config.yaml
model: "self-supervised audio encoder (BEST-RQ)"
dataset: "short read English sentences (LibriTTS-R)"
train_examples: 26041
n_mels: 64
hop_length: 160
input: "mfcc"
win_length: 512
codebook_size: 256
mask_prob: 0.08
arch: "tdnn"
norm: "batchnorm"
activation: "relu"
depths: [9]
kernel_size: 5
stem: "single"
widths: [256]
init: "trunc_normal_002"
optimizer: "muon"
muon_scale: "match_rms_adamw"
lr: 0.0076
momentum: 0.95
nesterov: true
orthogonalizer: "newton_schulz_5"
adamw_lr_other_params: 0.001
steps: 15200
batch_size: 256
epochs: 149.4
lr_schedule: "cosine"
final_lr_fraction: 0.1
warmup_steps: 760
weight_decay: 0.01
adamw_weight_decay_other_params: 0
Rows from block 3 of a small self-supervised audio encoder (BEST-RQ), named by matrix and row number. Each number is 50 + 15 x the weight over its row's rms, rounded and kept within 0 to 99. All counts start at 0.
After each channel's rows are labels from the 100 clips, of 14848, where the channel reaches its highest value: "loudest" is the band of the loudest frequency at the time of the peak. Only what is clearly more common there than usual is listed. The data: short read English sentences (LibriTTS-R).
# conv: pointwise conv (model.blocks.3.conv.weight, 256x256x1), inputs 86-171

conv.161:48 56 62 42 63 61 48 37 41 60 39 57 61 43 71 48 51 55 61 59 33 50 43 48 63 42 30 39 61 89 54 63 42 44 51 64 31 31 78 55 34 70 45 48 28 43 59 77 65 66 58 41 26 82 96 34 45 53 48 35 61 40 83 51 68 62 20 40 52 61 65 37 57 74 58 53 55 41 68 29 42 44 71 45 34 37
loudest: 500 to 1000 Hz

conv.105:43 49 61 52 50 41 69 41 57 45 56 76 56 57 64 50 56 58 46 74 32 36 36 38 33 51 40 66 32 56 39 40 70 33 67 58 51 45 37 36 54 72 54 43 52 53 46 85 72 61 50 74 51 29 71 33 60 68 32 73 57 46 68 54 67 55 45 51 43 45 84 24 55 48 81 44 64 74 63 47 39 38 52 68 26 42
loudest: 500 to 1000 Hz

conv.9:44 64 75 20 54 53 62 56 63 63 32 48 50 42 49 56 68 71 31 47 47 31 39 76 25 49 59 40 41 57 33 50 48 99 61 33 35 50 52 53 31 58 71 53 42 44 67 33 43 49 43 38 58 57 74 38 44 41 57 29 54 51 53 38 66 29 51 62 60 77 52 48 54 68 63 55 38 58 74 46 62 45 79 67 38 28
loudest: 500 to 1000 Hz

conv.192:20 66 39 24 56 38 76 71 62 65 54 45 50 70 24 35 57 78 49 16 36 28 53 72 42 52 82 28 56 73 61 44 49 48 60 53 47 64 61 51 39 29 85 48 51 53 64 88 34 49 52 57 49 60 49 43 49 51 50 67 42 48 38 49 30 43 21 36 55 66 51 42 49 30 34 84 65 70 60 29 47 38 45 53 55 35
loudest: 4000 to 8000 Hz

conv.13:57 42 75 40 50 54 78 54 69 33 44 34 48 49 99 37 32 59 97 66 40 69 61 49 57 36 38 54 43 38 62 54 55 36 43 15 67 29 58 51 35 49 24 60 68 60 43 38 52 70 51 51 57 36 45 56 53 52 46 45 30 66 51 40 60 34 31 66 59 47 65 42 60 68 18 48 39 54 59 45 53 69 48 79 40 32
loudest: 250 to 500 Hz

conv.37:89 31 87 61 34 37 49 76 50 72 58 46 65 85 68 65 50 67 45 56 80 61 74 32 39 21 63 40 27 41 58 50 32 65 59 32 40 28 48 46 40 53 42 27 49 47 62 50 63 69 29 36 34 48 70 27 48 53 76 43 52 34 38 50 65 29 65 42 60 55 64 31 56 62 58 32 26 52 51 72 80 60 28 62 46 21
loudest: 500 to 1000 Hz

conv.239:52 47 54 63 38 29 42 57 47 44 57 80 58 35 65 68 51 66 34 79 60 39 28 21 16 79 53 32 61 48 33 46 48 44 38 47 82 63 55 42 56 48 49 60 48 68 49 36 65 52 18 31 42 69 36 52 42 49 18 48 58 40 67 31 73 51 42 70 62 59 38 67 50 43 18 48 26 46 55 52 36 34 64 34 53 45
loudest: 250 to 500 Hz

conv.38:75 43 52 52 50 49 38 37 71 34 36 43 18 65 72 74 63 51 31 56 61 53 52 61 64 28 69 59 44 38 37 43 33 73 39 53 44 50 58 83 75 63 54 49 37 50 09 50 35 49 55 48 59 16 22 43 72 49 30 40 26 62 38 57 24 54 36 58 77 58 51 53 49 46 89 45 48 53 49 44 58 60 46 45 43 49
loudest: 500 to 1000 Hz

conv.102:22 36 80 21 33 44 53 55 44 39 43 31 60 28 38 70 54 41 24 59 63 53 53 42 35 47 61 30 28 32 41 54 70 50 35 51 38 25 25 31 77 49 77 77 55 47 46 46 49 47 57 63 37 35 67 35 30 50 28 65 80 61 53 69 55 47 45 40 60 50 58 70 46 63 42 48 41 60 47 71 76 86 47 44 55 47
loudest: 500 to 1000 Hz

conv.115:44 69 56 80 42 64 40 38 56 29 45 38 24 58 53 59 91 53 71 60 67 91 39 42 43 36 47 64 51 21 75 45 42 64 65 54 35 95 59 57 38 26 64 36 44 24 58 40 31 43 28 50 48 48 55 38 57 54 48 68 61 42 92 21 53 49 65 89 23 57 44 35 27 49 41 51 54 45 49 56 51 61 50 33 69 56
loudest: 250 to 500 Hz

conv.12:55 42 56 53 73 95 43 69 77 56 27 51 39 61 51 60 60 49 27 26 63 32 46 61 26 36 65 63 36 33 54 51 36 46 40 37 49 53 41 59 56 40 38 53 61 62 45 59 45 36 42 42 36 35 81 29 36 50 71 57 49 54 47 48 26 36 46 35 75 62 29 45 55 48 41 46 48 76 70 68 58 76 50 24 89 43
loudest: 250 to 500 Hz

conv.140:68 38 42 73 89 43 59 26 62 67 62 38 33 59 74 53 18 38 42 59 57 49 69 58 41 36 56 52 60 46 57 36 42 48 53 52 36 57 49 48 25 65 50 45 36 33 44 58 49 57 31 37 49 54 38 41 68 52 22 63 44 39 63 55 68 44 40 52 72 38 70 55 66 51 59 12 68 42 43 43 54 47 55 27 66 52
loudest: 250 to 500 Hz

conv.251:26 62 52 25 51 58 49 49 44 56 72 51 27 57 51 45 50 63 35 33 51 44 44 48 66 45 58 22 59 46 42 61 36 48 37 36 68 59 50 45 35 58 56 68 62 57 45 41 49 64 65 53 22 54 45 56 51 65 12 52 64 42 38 50 61 60 56 85 24 31 51 67 63 89 50 60 49 68 82 46 67 76 52 60 41 48
loudest: 4000 to 8000 Hz

conv.19:44 36 58 68 76 58 57 56 56 43 55 49 50 40 41 69 48 57 95 72 40 28 52 38 68 53 46 41 50 55 57 47 57 55 65 52 54 47 55 24 32 74 53 18 51 49 63 53 51 51 50 73 68 44 55 34 78 21 57 77 35 33 76 38 40 54 50 36 72 44 65 40 39 47 66 58 85 63 76 48 56 43 44 43 66 37
loudest: 4000 to 8000 Hz

conv.20:85 46 26 34 66 58 55 19 40 43 75 76 77 22 67 61 56 59 83 58 33 62 48 50 42 33 66 48 46 64 59 44 44 57 61 29 92 65 40 53 44 41 56 39 30 48 33 70 54 78 47 19 51 54 55 47 26 61 41 81 55 89 52 49 41 57 44 51 15 57 51 48 33 42 50 28 41 66 49 40 50 58 31 57 45 49
loudest: 250 to 500 Hz

conv.215:46 44 42 22 59 32 47 35 77 51 65 25 45 39 36 69 33 54 42 41 62 38 75 48 64 49 43 49 37 32 39 36 62 71 49 77 42 54 45 51 90 57 28 44 57 51 51 76 32 28 80 45 84 61 40 64 50 57 18 60 54 63 61 45 53 54 38 73 23 78 63 50 49 47 61 64 39 41 55 95 45 62 58 44 59 53
loudest: 4000 to 8000 Hz

conv.57:54 40 49 33 29 46 43 56 85 47 51 28 37 60 56 53 45 43 62 49 69 45 50 54 58 73 51 52 73 57 24 56 27 48 66 45 49 55 58 56 64 66 36 65 60 74 59 52 62 74 62 37 58 29 71 58 68 50 57 45 88 57 45 90 64 45 50 45 43 76 38 46 38 36 34 47 44 43 56 47 49 59 39 43 54 44
loudest: 250 to 500 Hz

conv.182:61 63 64 23 69 32 55 54 71 60 38 46 62 78 59 25 48 67 65 63 54 81 49 58 26 44 70 39 65 37 49 55 52 50 84 20 65 20 21 56 55 86 43 67 37 54 49 62 47 78 29 55 53 65 36 57 68 44 39 57 58 59 47 76 54 52 71 61 33 42 44 65 41 49 72 57 53 39 40 22 57 37 60 62 56 38
loudest: 250 to 500 Hz

conv.68:55 54 50 55 29 82 12 45 90 55 51 63 35 62 45 48 60 56 53 61 44 50 43 24 63 61 53 52 43 50 49 28 46 14 52 50 51 49 58 30 56 24 81 68 50 33 63 56 48 51 60 68 60 53 39 43 45 73 39 45 89 61 48 45 78 45 33 56 57 43 44 44 17 55 62 47 69 74 80 42 10 68 20 67 48 63
loudest: 250 to 500 Hz

conv.119:50 71 52 67 72 36 63 30 43 58 32 47 44 26 15 37 48 39 16 47 38 31 45 36 47 54 31 53 84 24 56 52 81 39 61 41 45 44 51 50 55 42 53 42 52 43 51 38 37 47 48 51 21 58 73 26 63 71 57 61 55 39 57 41 57 35 33 59 57 19 28 39 41 83 55 37 45 45 52 46 53 49 45 48 33 53
loudest: 4000 to 8000 Hz

conv.174:33 24 49 43 31 38 55 63 34 20 41 55 99 86 46 60 66 50 71 59 61 51 28 40 44 62 34 62 56 41 17 37 69 41 44 44 45 48 60 59 39 67 68 59 25 57 33 34 75 67 53 28 55 39 48 53 59 52 56 48 41 63 27 75 32 53 51 58 53 58 40 37 25 50 49 49 61 54 61 64 53 56 64 53 47 43
loudest: 500 to 1000 Hz

conv.95:43 40 52 70 86 51 52 61 59 55 61 60 50 41 48 55 73 30 65 45 56 55 36 48 33 57 68 40 39 53 59 67 53 47 64 68 32 43 12 43 65 64 58 45 32 36 41 61 65 39 51 50 70 42 29 41 31 52 64 32 49 54 50 55 45 63 46 61 67 51 35 58 56 64 21 74 51 28 73 36 48 51 78 45 24 37
loudest: 500 to 1000 Hz

conv.218:41 35 55 76 15 25 61 47 63 36 37 88 60 52 60 64 51 33 87 46 52 50 67 60 49 63 51 56 54 81 39 58 33 44 61 52 46 26 88 30 54 63 42 27 82 58 44 41 60 51 64 63 27 65 59 44 58 67 66 41 40 49 45 52 52 69 39 69 50 49 34 47 53 26 69 65 78 62 30 46 62 49 44 62 33 44
loudest: 250 to 500 Hz

conv.209:73 37 41 46 60 32 35 42 56 44 71 44 38 75 48 55 47 49 51 41 43 46 45 38 50 73 82 31 39 84 24 72 45 73 66 44 46 89 39 45 38 18 51 62 08 65 24 42 57 80 49 58 61 82 40 27 56 55 75 55 54 42 39 42 68 41 42 74 49 67 41 45 45 69 66 51 51 33 53 33 71 38 72 64 63 72
loudest: 250 to 500 Hz

conv.156:45 50 45 57 62 33 50 50 59 72 46 42 64 46 31 73 51 42 49 52 72 31 33 49 55 63 15 44 40 28 46 49 32 63 61 38 52 16 37 60 60 45 49 43 47 52 39 43 65 45 30 61 59 54 44 44 48 37 48 39 31 49 47 37 70 37 48 58 52 68 24 53 48 61 30 56 27 57 54 40 51 85 02 53 67 47
loudest: 250 to 500 Hz

conv.112:49 61 47 55 71 32 40 39 57 60 72 55 27 57 64 76 63 34 99 36 44 34 61 42 14 60 67 54 80 46 50 77 37 67 62 80 40 45 62 81 61 46 35 56 38 65 41 61 40 43 80 59 41 55 34 39 60 49 63 48 51 61 34 27 49 48 44 54 58 43 65 52 47 55 54 30 21 41 63 57 64 63 49 48 71 33
loudest: 250 to 500 Hz

conv.210:61 40 40 32 27 46 32 43 53 75 41 50 25 61 74 53 61 64 35 49 51 26 43 87 82 57 44 56 60 56 59 31 53 54 36 37 45 22 38 37 48 46 55 15 42 59 42 52 69 45 59 86 42 52 20 48 54 51 47 65 31 34 60 46 50 36 35 50 35 43 41 39 32 59 49 71 46 44 44 36 45 47 43 32 77 47
loudest: 250 to 500 Hz; 4000 to 8000 Hz

conv.249:36 10 54 44 51 44 57 53 30 68 43 43 41 58 74 45 39 69 59 87 68 70 64 50 25 27 35 99 33 48 26 43 53 38 35 43 67 49 51 50 76 35 64 59 59 25 54 38 44 38 45 42 27 43 47 49 42 53 62 49 56 47 55 59 24 71 55 50 68 33 51 55 48 46 45 22 38 30 37 66 38 56 52 72 43 38
loudest: 250 to 500 Hz

conv.168:56 51 30 61 39 41 52 37 38 49 62 61 82 66 33 27 46 62 29 33 48 68 45 57 57 51 63 70 45 45 60 79 32 71 42 51 55 26 73 55 46 75 38 41 58 39 29 17 30 69 22 66 42 81 28 40 41 52 52 77 33 20 54 72 43 65 63 67 51 38 24 67 50 58 33 44 28 59 55 34 46 43 36 56 51 63
loudest: 250 to 500 Hz

conv.59:64 53 49 65 78 46 54 39 36 52 44 78 57 49 61 78 44 50 25 32 45 50 71 51 59 70 39 64 71 33 36 58 33 38 65 58 58 43 51 48 48 26 72 39 54 34 38 54 79 50 40 36 55 41 64 49 46 57 52 52 39 65 43 35 33 58 60 62 56 53 30 61 54 55 40 41 78 64 49 35 56 41 38 41 22 42
loudest: 250 to 500 Hz; 500 to 1000 Hz

conv.116:29 63 40 50 61 39 52 63 44 98 55 79 25 62 55 57 55 60 28 42 47 30 68 16 23 61 36 73 67 34 67 51 47 60 35 42 50 78 39 61 55 65 55 30 35 38 49 58 36 68 42 32 36 62 48 41 28 45 50 67 25 37 63 34 67 37 78 59 62 30 50 35 85 66 52 67 58 40 78 57 33 70 51 51 29 65
loudest: 250 to 500 Hz

conv.26:37 58 46 68 32 62 47 28 35 45 62 55 37 47 55 77 68 56 31 38 33 53 72 44 47 44 48 43 39 48 39 84 49 53 56 85 58 54 61 49 68 57 89 35 45 28 36 67 71 63 32 48 32 47 48 89 32 45 43 33 52 82 52 40 61 35 27 33 58 89 46 54 43 31 20 85 23 37 69 57 49 53 50 54 44 38
loudest: 250 to 500 Hz; 500 to 1000 Hz

conv.157:57 24 75 38 55 52 37 83 47 62 44 38 73 45 45 50 37 39 55 24 55 37 48 58 33 83 47 58 44 22 54 43 63 08 80 27 56 49 57 27 31 75 43 29 37 30 72 15 41 52 46 36 31 38 29 38 34 31 35 17 19 79 46 86 51 56 27 47 55 54 38 58 44 44 58 56 32 35 84 82 47 27 35 35 47 46
loudest: 500 to 1000 Hz; 250 to 500 Hz

conv.195:58 46 36 56 65 56 59 52 49 29 43 70 77 46 47 42 44 49 34 35 63 60 62 33 40 69 56 74 49 38 53 84 29 35 61 43 51 49 49 15 43 53 54 50 39 39 46 57 62 26 40 61 74 55 36 44 63 51 40 56 67 44 69 59 68 18 40 54 76 68 43 29 43 29 47 43 54 39 44 43 67 66 35 53 35 56
loudest: 250 to 500 Hz

conv.56:74 38 56 45 62 22 80 50 41 44 74 96 50 32 66 50 45 73 43 57 59 20 38 66 72 51 46 32 26 39 63 55 56 47 70 47 47 57 79 32 54 84 36 63 53 55 51 33 44 40 27 61 56 91 49 47 34 38 49 67 53 58 40 26 44 51 41 44 53 35 74 46 48 26 51 66 34 66 39 45 40 41 44 36 45 71
loudest: 250 to 500 Hz

conv.8:38 59 43 52 41 62 29 45 53 34 48 66 62 34 55 36 37 53 17 30 70 66 48 56 41 62 35 38 48 56 47 16 45 57 39 58 38 44 67 68 49 38 70 67 66 44 48 51 83 56 62 55 64 37 49 63 61 49 66 75 45 70 50 63 80 55 32 65 48 38 77 58 28 27 24 30 36 43 77 74 23 78 67 41 60 56
loudest: 250 to 500 Hz

conv.11:54 45 58 39 46 64 70 71 24 65 52 46 54 35 34 73 62 95 49 43 43 44 72 79 42 41 53 45 40 54 81 37 42 59 83 47 33 44 26 69 49 55 59 45 35 38 70 48 63 27 62 55 65 32 34 54 81 58 48 60 71 58 26 53 65 62 38 72 67 35 68 59 51 36 64 29 64 47 67 36 56 83 39 54 52 60
loudest: 250 to 500 Hz

conv.25:70 46 46 37 55 45 25 49 45 49 67 62 42 66 56 42 27 40 53 62 59 44 66 44 76 52 33 42 31 83 37 37 53 68 35 67 65 44 48 45 36 66 63 34 37 51 40 47 38 52 54 32 49 42 82 43 61 54 52 39 53 79 39 62 86 63 53 48 44 70 47 52 48 46 51 63 43 55 71 33 56 66 42 28 49 74
loudest: 500 to 1000 Hz

conv.175:33 43 68 53 24 43 54 53 52 44 44 61 47 42 52 53 69 41 18 46 42 18 63 54 40 55 42 49 31 55 43 66 29 27 49 56 46 51 67 27 52 82 74 49 84 36 50 38 42 62 42 18 35 69 27 57 68 64 49 42 60 52 52 62 42 68 42 52 36 32 44 66 16 55 56 25 49 41 26 35 25 72 74 38 49 38
loudest: 250 to 500 Hz

conv.101:58 40 69 60 67 60 28 48 61 69 73 56 51 58 50 63 46 38 52 46 57 43 39 76 46 27 42 46 58 62 42 34 44 47 61 65 34 56 52 80 78 65 76 47 60 57 23 56 53 33 51 48 13 51 23 27 48 52 68 38 57 32 48 52 50 66 86 68 26 59 77 67 38 28 31 49 70 63 90 32 51 45 39 36 46 75
loudest: 250 to 500 Hz

conv.87:46 77 33 27 60 43 49 68 69 33 77 41 49 48 83 48 71 77 81 57 28 48 43 67 49 95 42 53 66 72 50 52 34 34 59 23 41 65 32 49 51 54 51 49 74 64 22 43 44 27 52 49 70 49 52 71 35 32 63 48 39 57 71 45 40 55 37 34 49 67 42 57 55 57 53 37 45 57 56 23 36 38 66 45 74 40
loudest: 250 to 500 Hz

conv.35:48 34 62 55 34 41 19 43 45 63 36 99 32 60 68 52 27 51 28 38 54 79 65 51 40 78 49 14 51 46 41 46 28 46 41 29 51 51 47 25 56 77 38 67 26 58 45 51 34 44 44 58 55 40 81 35 41 50 68 74 42 88 55 42 57 53 44 67 50 43 43 58 44 36 55 54 66 28 39 58 58 25 52 65 53 57
loudest: 250 to 500 Hz

conv.148:49 51 47 32 50 76 38 28 42 49 27 51 20 72 52 24 50 39 38 62 41 57 33 55 44 26 70 56 53 62 39 58 24 38 63 74 76 36 47 48 58 52 44 40 34 38 60 46 55 74 61 54 49 51 47 40 69 47 33 53 45 46 42 55 65 81 31 49 40 40 48 67 68 56 41 29 47 61 64 51 58 45 59 78 25 43
loudest: 500 to 1000 Hz

conv.76:44 24 50 41 49 50 67 65 74 72 64 88 09 63 54 77 62 66 35 59 48 36 57 36 43 56 61 57 48 16 60 55 44 73 56 57 29 35 78 38 52 44 63 61 45 64 33 41 33 60 56 78 35 53 47 67 15 43 28 42 36 25 53 62 72 44 61 39 71 70 86 26 55 54 57 28 66 53 58 66 33 74 58 28 25 39
loudest: 250 to 500 Hz

conv.32:45 40 70 67 40 43 37 50 39 52 66 54 48 47 51 73 77 72 67 69 45 48 62 50 67 30 54 27 30 21 38 46 40 62 60 65 42 65 65 42 35 42 34 55 46 78 51 24 47 53 41 49 55 36 61 67 56 47 69 37 50 48 68 38 17 61 69 58 74 83 13 53 53 61 50 28 78 57 77 26 47 52 37 46 34 44
loudest: 250 to 500 Hz

conv.143:59 36 85 49 42 52 36 45 58 51 38 52 48 67 65 49 33 45 51 66 73 53 49 34 30 49 42 40 58 70 25 27 60 42 41 39 05 59 58 55 62 43 37 40 66 47 52 37 78 48 45 32 71 59 16 39 59 80 56 54 81 51 39 36 63 36 42 51 54 66 42 72 51 24 69 80 65 46 57 60 53 24 80 36 32 42
loudest: 4000 to 8000 Hz

conv.134:55 35 54 41 52 58 62 45 61 51 26 52 35 56 72 25 55 49 60 54 56 57 44 53 53 50 21 51 39 57 39 45 51 36 32 54 39 51 53 41 47 88 61 57 35 55 63 37 33 62 65 43 58 40 48 32 32 61 32 42 52 69 46 84 39 55 33 26 53 40 34 60 38 47 43 46 66 39 72 72 46 65 69 68 53 69
loudest: 500 to 1000 Hz

conv.2:60 66 28 32 54 36 31 59 45 35 46 55 44 54 47 66 47 29 48 59 59 42 43 44 75 28 63 51 61 50 48 58 57 51 57 37 47 38 29 42 59 74 32 35 54 39 47 76 72 41 68 26 51 70 49 26 52 33 64 32 51 59 34 69 46 42 28 60 45 43 29 38 43 50 78 17 62 48 37 32 63 66 59 50 67 64
loudest: 250 to 500 Hz

conv.97:69 59 39 34 52 47 52 59 65 38 61 59 53 48 67 42 54 56 46 51 41 66 76 37 44 38 69 49 28 47 34 59 50 66 68 78 36 55 55 41 34 53 66 46 54 48 52 58 80 57 77 37 51 33 40 51 75 74 71 43 43 20 37 79 58 52 31 45 33 57 54 61 56 65 43 26 39 73 32 49 47 13 36 53 47 51
loudest: 500 to 1000 Hz

conv.91:44 35 64 45 32 86 38 37 49 50 65 63 30 47 22 57 63 70 69 46 40 56 65 59 49 51 51 63 59 49 37 52 31 38 79 48 55 40 40 66 57 39 41 56 47 51 65 31 50 60 43 75 37 61 67 53 30 33 27 44 50 59 40 18 73 44 32 66 41 56 46 29 43 21 48 66 62 08 59 46 40 50 31 97 47 61
loudest: 250 to 500 Hz; 500 to 1000 Hz

conv.36:49 25 67 64 25 70 59 58 58 52 40 34 56 69 64 65 51 51 37 33 38 59 45 38 56 38 54 49 43 49 58 43 29 59 73 54 35 35 39 48 63 31 28 59 40 57 45 57 50 45 64 44 59 49 48 69 40 26 37 57 58 43 08 47 43 84 39 47 10 60 27 42 61 47 76 70 44 82 86 47 67 76 85 62 64 39
loudest: 250 to 500 Hz

conv.190:61 64 40 35 50 62 51 39 27 54 61 92 65 48 40 70 64 60 51 46 57 81 39 28 55 45 64 43 42 58 34 58 65 72 38 52 60 81 61 78 63 63 60 29 38 62 65 37 63 52 46 55 24 34 47 54 71 55 74 47 42 26 67 51 62 43 63 37 52 52 70 42 50 79 56 64 46 53 77 53 21 31 52 32 43 39
loudest: 500 to 1000 Hz

conv.103:13 33 49 59 62 52 41 56 44 18 50 51 90 63 37 20 43 61 48 55 32 28 75 58 41 35 52 50 55 38 44 52 55 43 59 31 39 45 74 36 46 65 49 54 32 47 66 33 57 44 44 22 69 41 23 80 52 51 77 60 23 23 40 54 35 54 67 98 20 38 27 64 68 35 41 34 36 40 55 51 58 32 60 58 56 40
loudest: 500 to 1000 Hz

conv.4:75 36 55 32 62 57 35 36 60 47 48 59 45 34 45 41 59 64 27 59 32 24 36 64 34 49 61 64 57 58 37 63 45 59 58 66 56 47 63 45 50 36 43 42 97 52 36 48 74 58 58 43 39 69 72 47 46 79 45 59 57 73 32 40 54 48 56 42 55 42 34 59 61 41 47 45 52 68 74 59 38 56 25 52 61 37
loudest: 250 to 500 Hz

conv.170:39 31 50 36 36 47 67 27 35 77 34 48 54 75 25 49 49 43 49 58 37 61 45 64 47 43 60 55 35 66 59 48 75 47 89 58 57 58 29 55 67 83 78 87 40 60 74 32 43 50 73 46 38 52 41 47 45 32 65 77 59 49 52 51 53 40 45 52 56 58 25 59 60 60 49 72 61 58 50 42 69 53 33 28 91 48
loudest: 250 to 500 Hz