config.yaml
codebook_size: 256
muon_scale: "match_rms_adamw"
nesterov: true
adamw_lr_other_params: 0.001
epochs: 149.4
Rows from block 2 of a small self-supervised audio encoder (BEST-RQ), named by matrix and row number. Each number is 500 + 25 x the weight over its row's rms, rounded and kept within 0 to 999. All counts start at 0. Numbers have three digits each.
After each channel's rows are labels from the 100 clips, of 14848, where the channel reaches its highest value: "strongest on" is what is common among them. Only what is clearly more common there than usual is listed. The data: short read English sentences (LibriTTS-R).
# conv: width-5 conv, dilation 2 (model.blocks.2.conv.weight, 256x256x5, each kernel summed), inputs 128-255

conv.130:493511516512458494439532536445478514541510470509503509428473500488476494476491513497486533505486499527455527525512504489528541499493511519487467494503512494463515480503487498485510499483443495489485528484523509485524523480538477509471519461527468514498487463489516457504458477531495498550479475476468500489523527474513501530502490526593498498527491470518535503496544537469526496490501
strongest on: voice: female

conv.100:483483518496498539504462496511503511505524473495460499516480484484523500513511508474498513476515503516487522501426538504530461483496562558494474508508471513528512501529489515508489504474496501468506498522535501502503506533491484469490479515440480503505480519544499530494501475491541506520463504495548475542474486515503499504466537436515492443460480455542519517471472502473511522517497
strongest on: voice: male

conv.215:534482489508490517484507523482557458433495522480510516435474526471525460497458442553539493550484530532526497462490509476504498521483487514518496498426493503468508507471508517506521500507469550494525522491485464519514502518458498498491502401525469498495455525515506508491503483500530486494564515541484505504463484492525439489487520517501512527533502521500511508472497483534489521495470
strongest on: voice: female

conv.154:483484497499512468505498491546567551488494486435542503544473485528537466498494493536517498530473518500490464489528477480479497555471513470469508463516474476526513470520549476516468517483517508496509526481530482536514537535500495485520506486515492529510493507528445506504496482513507442520519502461501477538518473509490485481514522473516454569541525510499487487502486490488478497499508
strongest on: voice: male

conv.4:482483507482492490493525493509496508488503461504524494450468476484566454521517498517542528500488483501512474489521492502486500515466517504467539550490488478513516505501469477503487525494463507476465496483550516515558504509481456464535482509483501491479500503512496465482505505542467481521498445500499495466528515507474523482444529506501484508511490469500521472527514535487550471484514
strongest on: voice: female

conv.138:520495544490512501497536532504506526472552535494465500515493543513494511498560516498539512477456537543512553505523484491513534485521493472520504484488486537489482539565551537482508532477519520506535498501504504514474534505486490486512507547532483534476498545516510567501521513498474498544507514529514492472506523468494512495521513491504510546533528448500545520485488507507484508499471
strongest on: voice: male

conv.107:492471514543474496522467504487504534499522510497520530489492507423516498515523531456474505501496471541488526524461479485510499505521477528465500511478493516508509503516501495488461481466521508530508471476501528479498533555484518505485507521477501498500484513507479528457503480497504488468539456458510523479508486489534477504523494465474471516523455485472484520522510533485506509463517
strongest on: voice: male

conv.142:511471527539503513542492498479545505476554512536447515490464535493538554496532515548527528510460502512543520517492543499507496521500512464512505510517504493530456530520487508506469514519520494504615522497525499513480478520499509507503499490504492501507520512521518544519473498454501507517490439501498480508493492513537501517533580479500496479507473511476520518484518538532496484511464
strongest on: the word "said"

conv.82:475520474492525486526541515538514527501479510499515518469520503460479482500539515493541495542480528513459491484526522487502484558471456487535499520503531493506477547471482510491529463527527508533481473490512506510541477515477554453499491465477490509443522488533487518520525543515453491516475560510452460488477485472499504494516491518502490492550513521484480460522472478483517501510520
strongest on: voice: female

conv.166:519491512490484473502509477481513506494522473487516517470475546509504502530533487527506505489511508496506499566545458475499524537492499474502523493541505543503492511541518471477490501513493482521516487488478484519455503506438443519507539508500558474500488503496502468523503532472506508471539470503479441474465480489460539473526486473455485486467514469446513467495499501486478513482458
strongest on: voice: female

conv.148:500505497583483543512545472483520463462520509531568438480482472497567501511482507525528521502515472492531497516512510504508514491496498503492498510526464515488496538524504528516525526493484517504527466484475539493529516507464501532568511510501489534509522515498492532478510521534512478523520482489492470519518502505480475529469553503468480492506498470483490529484462502471484530513465
strongest on: voice: female

conv.191:483469497516480475519469540507524513478418533530544456493478540501482458485508522480485544509510453547497518482492503484533473480516463499528506487483506557499546463513531518507485499486509486481479473465531513502496506520477507482464495486502490529529472466499469482504509466456483467513516499482464501532445521454479489468520481494459478501501533544503488535495508472488551514514519
strongest on: voice: male

conv.118:516522485547506512495468488499493487491476482494500496505489523510482515476528498492509525517521548479506515533491521547491513517526481459504514528491503506494508527491471500472479485521513516519518437514477479492536494534502501506505492500500508468534524501509488505534489454509505474549563523519458498499480491482441476521487485532476564511444472500511503556476479482506472514486491
strongest on: voice: female

conv.247:485500488559528501475496542502504494535514510490505543506534514463518516490488529475471508462469469521499519471463513503484463501483485440544538491542537541472529476478519543503504508498520518526488523505478509427497518478479548499484479499508516525497511503529516489487516547522465471480540523502497538513507490507463526520461501533501450525497532512471511506518500546512535512532498
strongest on: voice: male

conv.203:499500495485498513495453535521444497506500527506502498490484506491466503517535534470529526531499525489491507522506479518497529469582508503497441494505528486484488548501442497491493456472491495530513526506518483496479505480540509512505516536527449551483489492488478487500497517497479508514495534490488488503498507507475487475490490479459510525532505463527499523500528514506452519490501
strongest on: voice: male

conv.139:450513479519516504508500485488457479517481496483450489503459439535500480475485533479510506518526486512471493530482502502458541476549505466489537490504520550560512531478477462517504477489492475540508496488477503508509505460518506467497525525502533499518444502489485488495489524465509502545478444484491478485492431496472486488474504498451510500466507512516489541522442445533482490461488
strongest on: voice: female

conv.66:516491533525480494507490451492466518482515475513524496470484565529509458483487497499513522494494509502532542546474548513531501557486483467517501468465491500476518447470517530502517465499527486497470527475524498502493483530542486470513482493511553481502484491451549469506499483504515486531508485497500495501518495488524491468568510526509448536506496509510510565561534479543495491517531
strongest on: voice: male

conv.19:495473532496518476461493509469476503549440540559531538498474529495465543507459520531540496510518485500535517492461533509484468466489514492468450491484498490524492509514530477486486518490459450499478474515485498459488492498514495506462504565479500477485520480503521466492552504501494466524464459546483511504509501497476525483534452508518506476487545517559471509549481508480506516509505
strongest on: voice: male

conv.12:474531487536508496521502495549497531496512463528475522518491536472509516483531494510514517475521490508525502537469503497497511500480472488475505506481498481471507502511487511571505490486500471484537500501516488490537457483540493513496523512495519457512546491520499525524501504503461479489500545491468499457501509487528504495488534471510509457534479517483548526462511460515502553502523
strongest on: voice: female

conv.212:496482489549495484494511482525515513468472491512483536536569537482518461550501553472470557527490490558517509540547503517465480522461505523516492489471532486499533472520473506451539521480478467514506497484465508481524476458528539502476477491546496479500472463466529484457518496476505500492467499479471495492489513516473525520533482500496478519534516563535484570485484490499510547537485
strongest on: the word "he"; the word "said"

conv.200:496508465520527490501477491495511483491459484470494500494516533470500498547531475498515490469493498463485502480493451500514490521457486474527519497462493553479519512498468544482490540524477533508492469509439510505522503458485523480517507501494555509505520492525505474490544502497482540520487463468535520504491493471489529494501509461462502512485509540551492505513423525517486527544492
strongest on: the word "i"

conv.119:466519506488546510493507504503516492490441528503526491496484503467510503477485509494542504542518468483517543513500491483500470494479496471529504460533524509489552510513466461507479467484492487517491530501490482511472520456522495461472510493527516524476507490469503482490494507509500487526480478450520528515520497515486482498487505482486499517508506597509461505495508513491490467505467
strongest on: the word "i"

conv.42:472497480512479488487546544523469470461498533502484472531495455517500494520425521491477509499528531521517566461510489559494502523493496475461525495539522488461536524475549504504518540551494521525486483481490499447555495489546547488496500507517515468503493519530481504483478487534481460510502476519514503498490500511456468492509524523520534463496516511518463480540500507469496531527467
strongest on: voice: male

conv.209:502468499497568488463512513517533469536516512471493506510473506582488497475510535542504497474527513495496453512517522523527483449491490474486488493532526492568516491535525490463455507485510483497529495478464472531508486514483496480481466468506498505537473472520496489536497514499509457494495476510527483515469519470482484564518510551487488503494539521441492460482482497537481482498522
strongest on: voice: male

conv.48:471519496531489497498526496464517531510486502511509520509507467558468548479451510494546488494488486491515437497528558497530457486533496521470465506520505521532499485502492473496493509497499467525495525420545491485469489514495486515489513480477479489487494482527467465522478537489494493474506518478503510515510485468466507473451470529489469501511545498475490492519510525472504544494544
strongest on: voice: male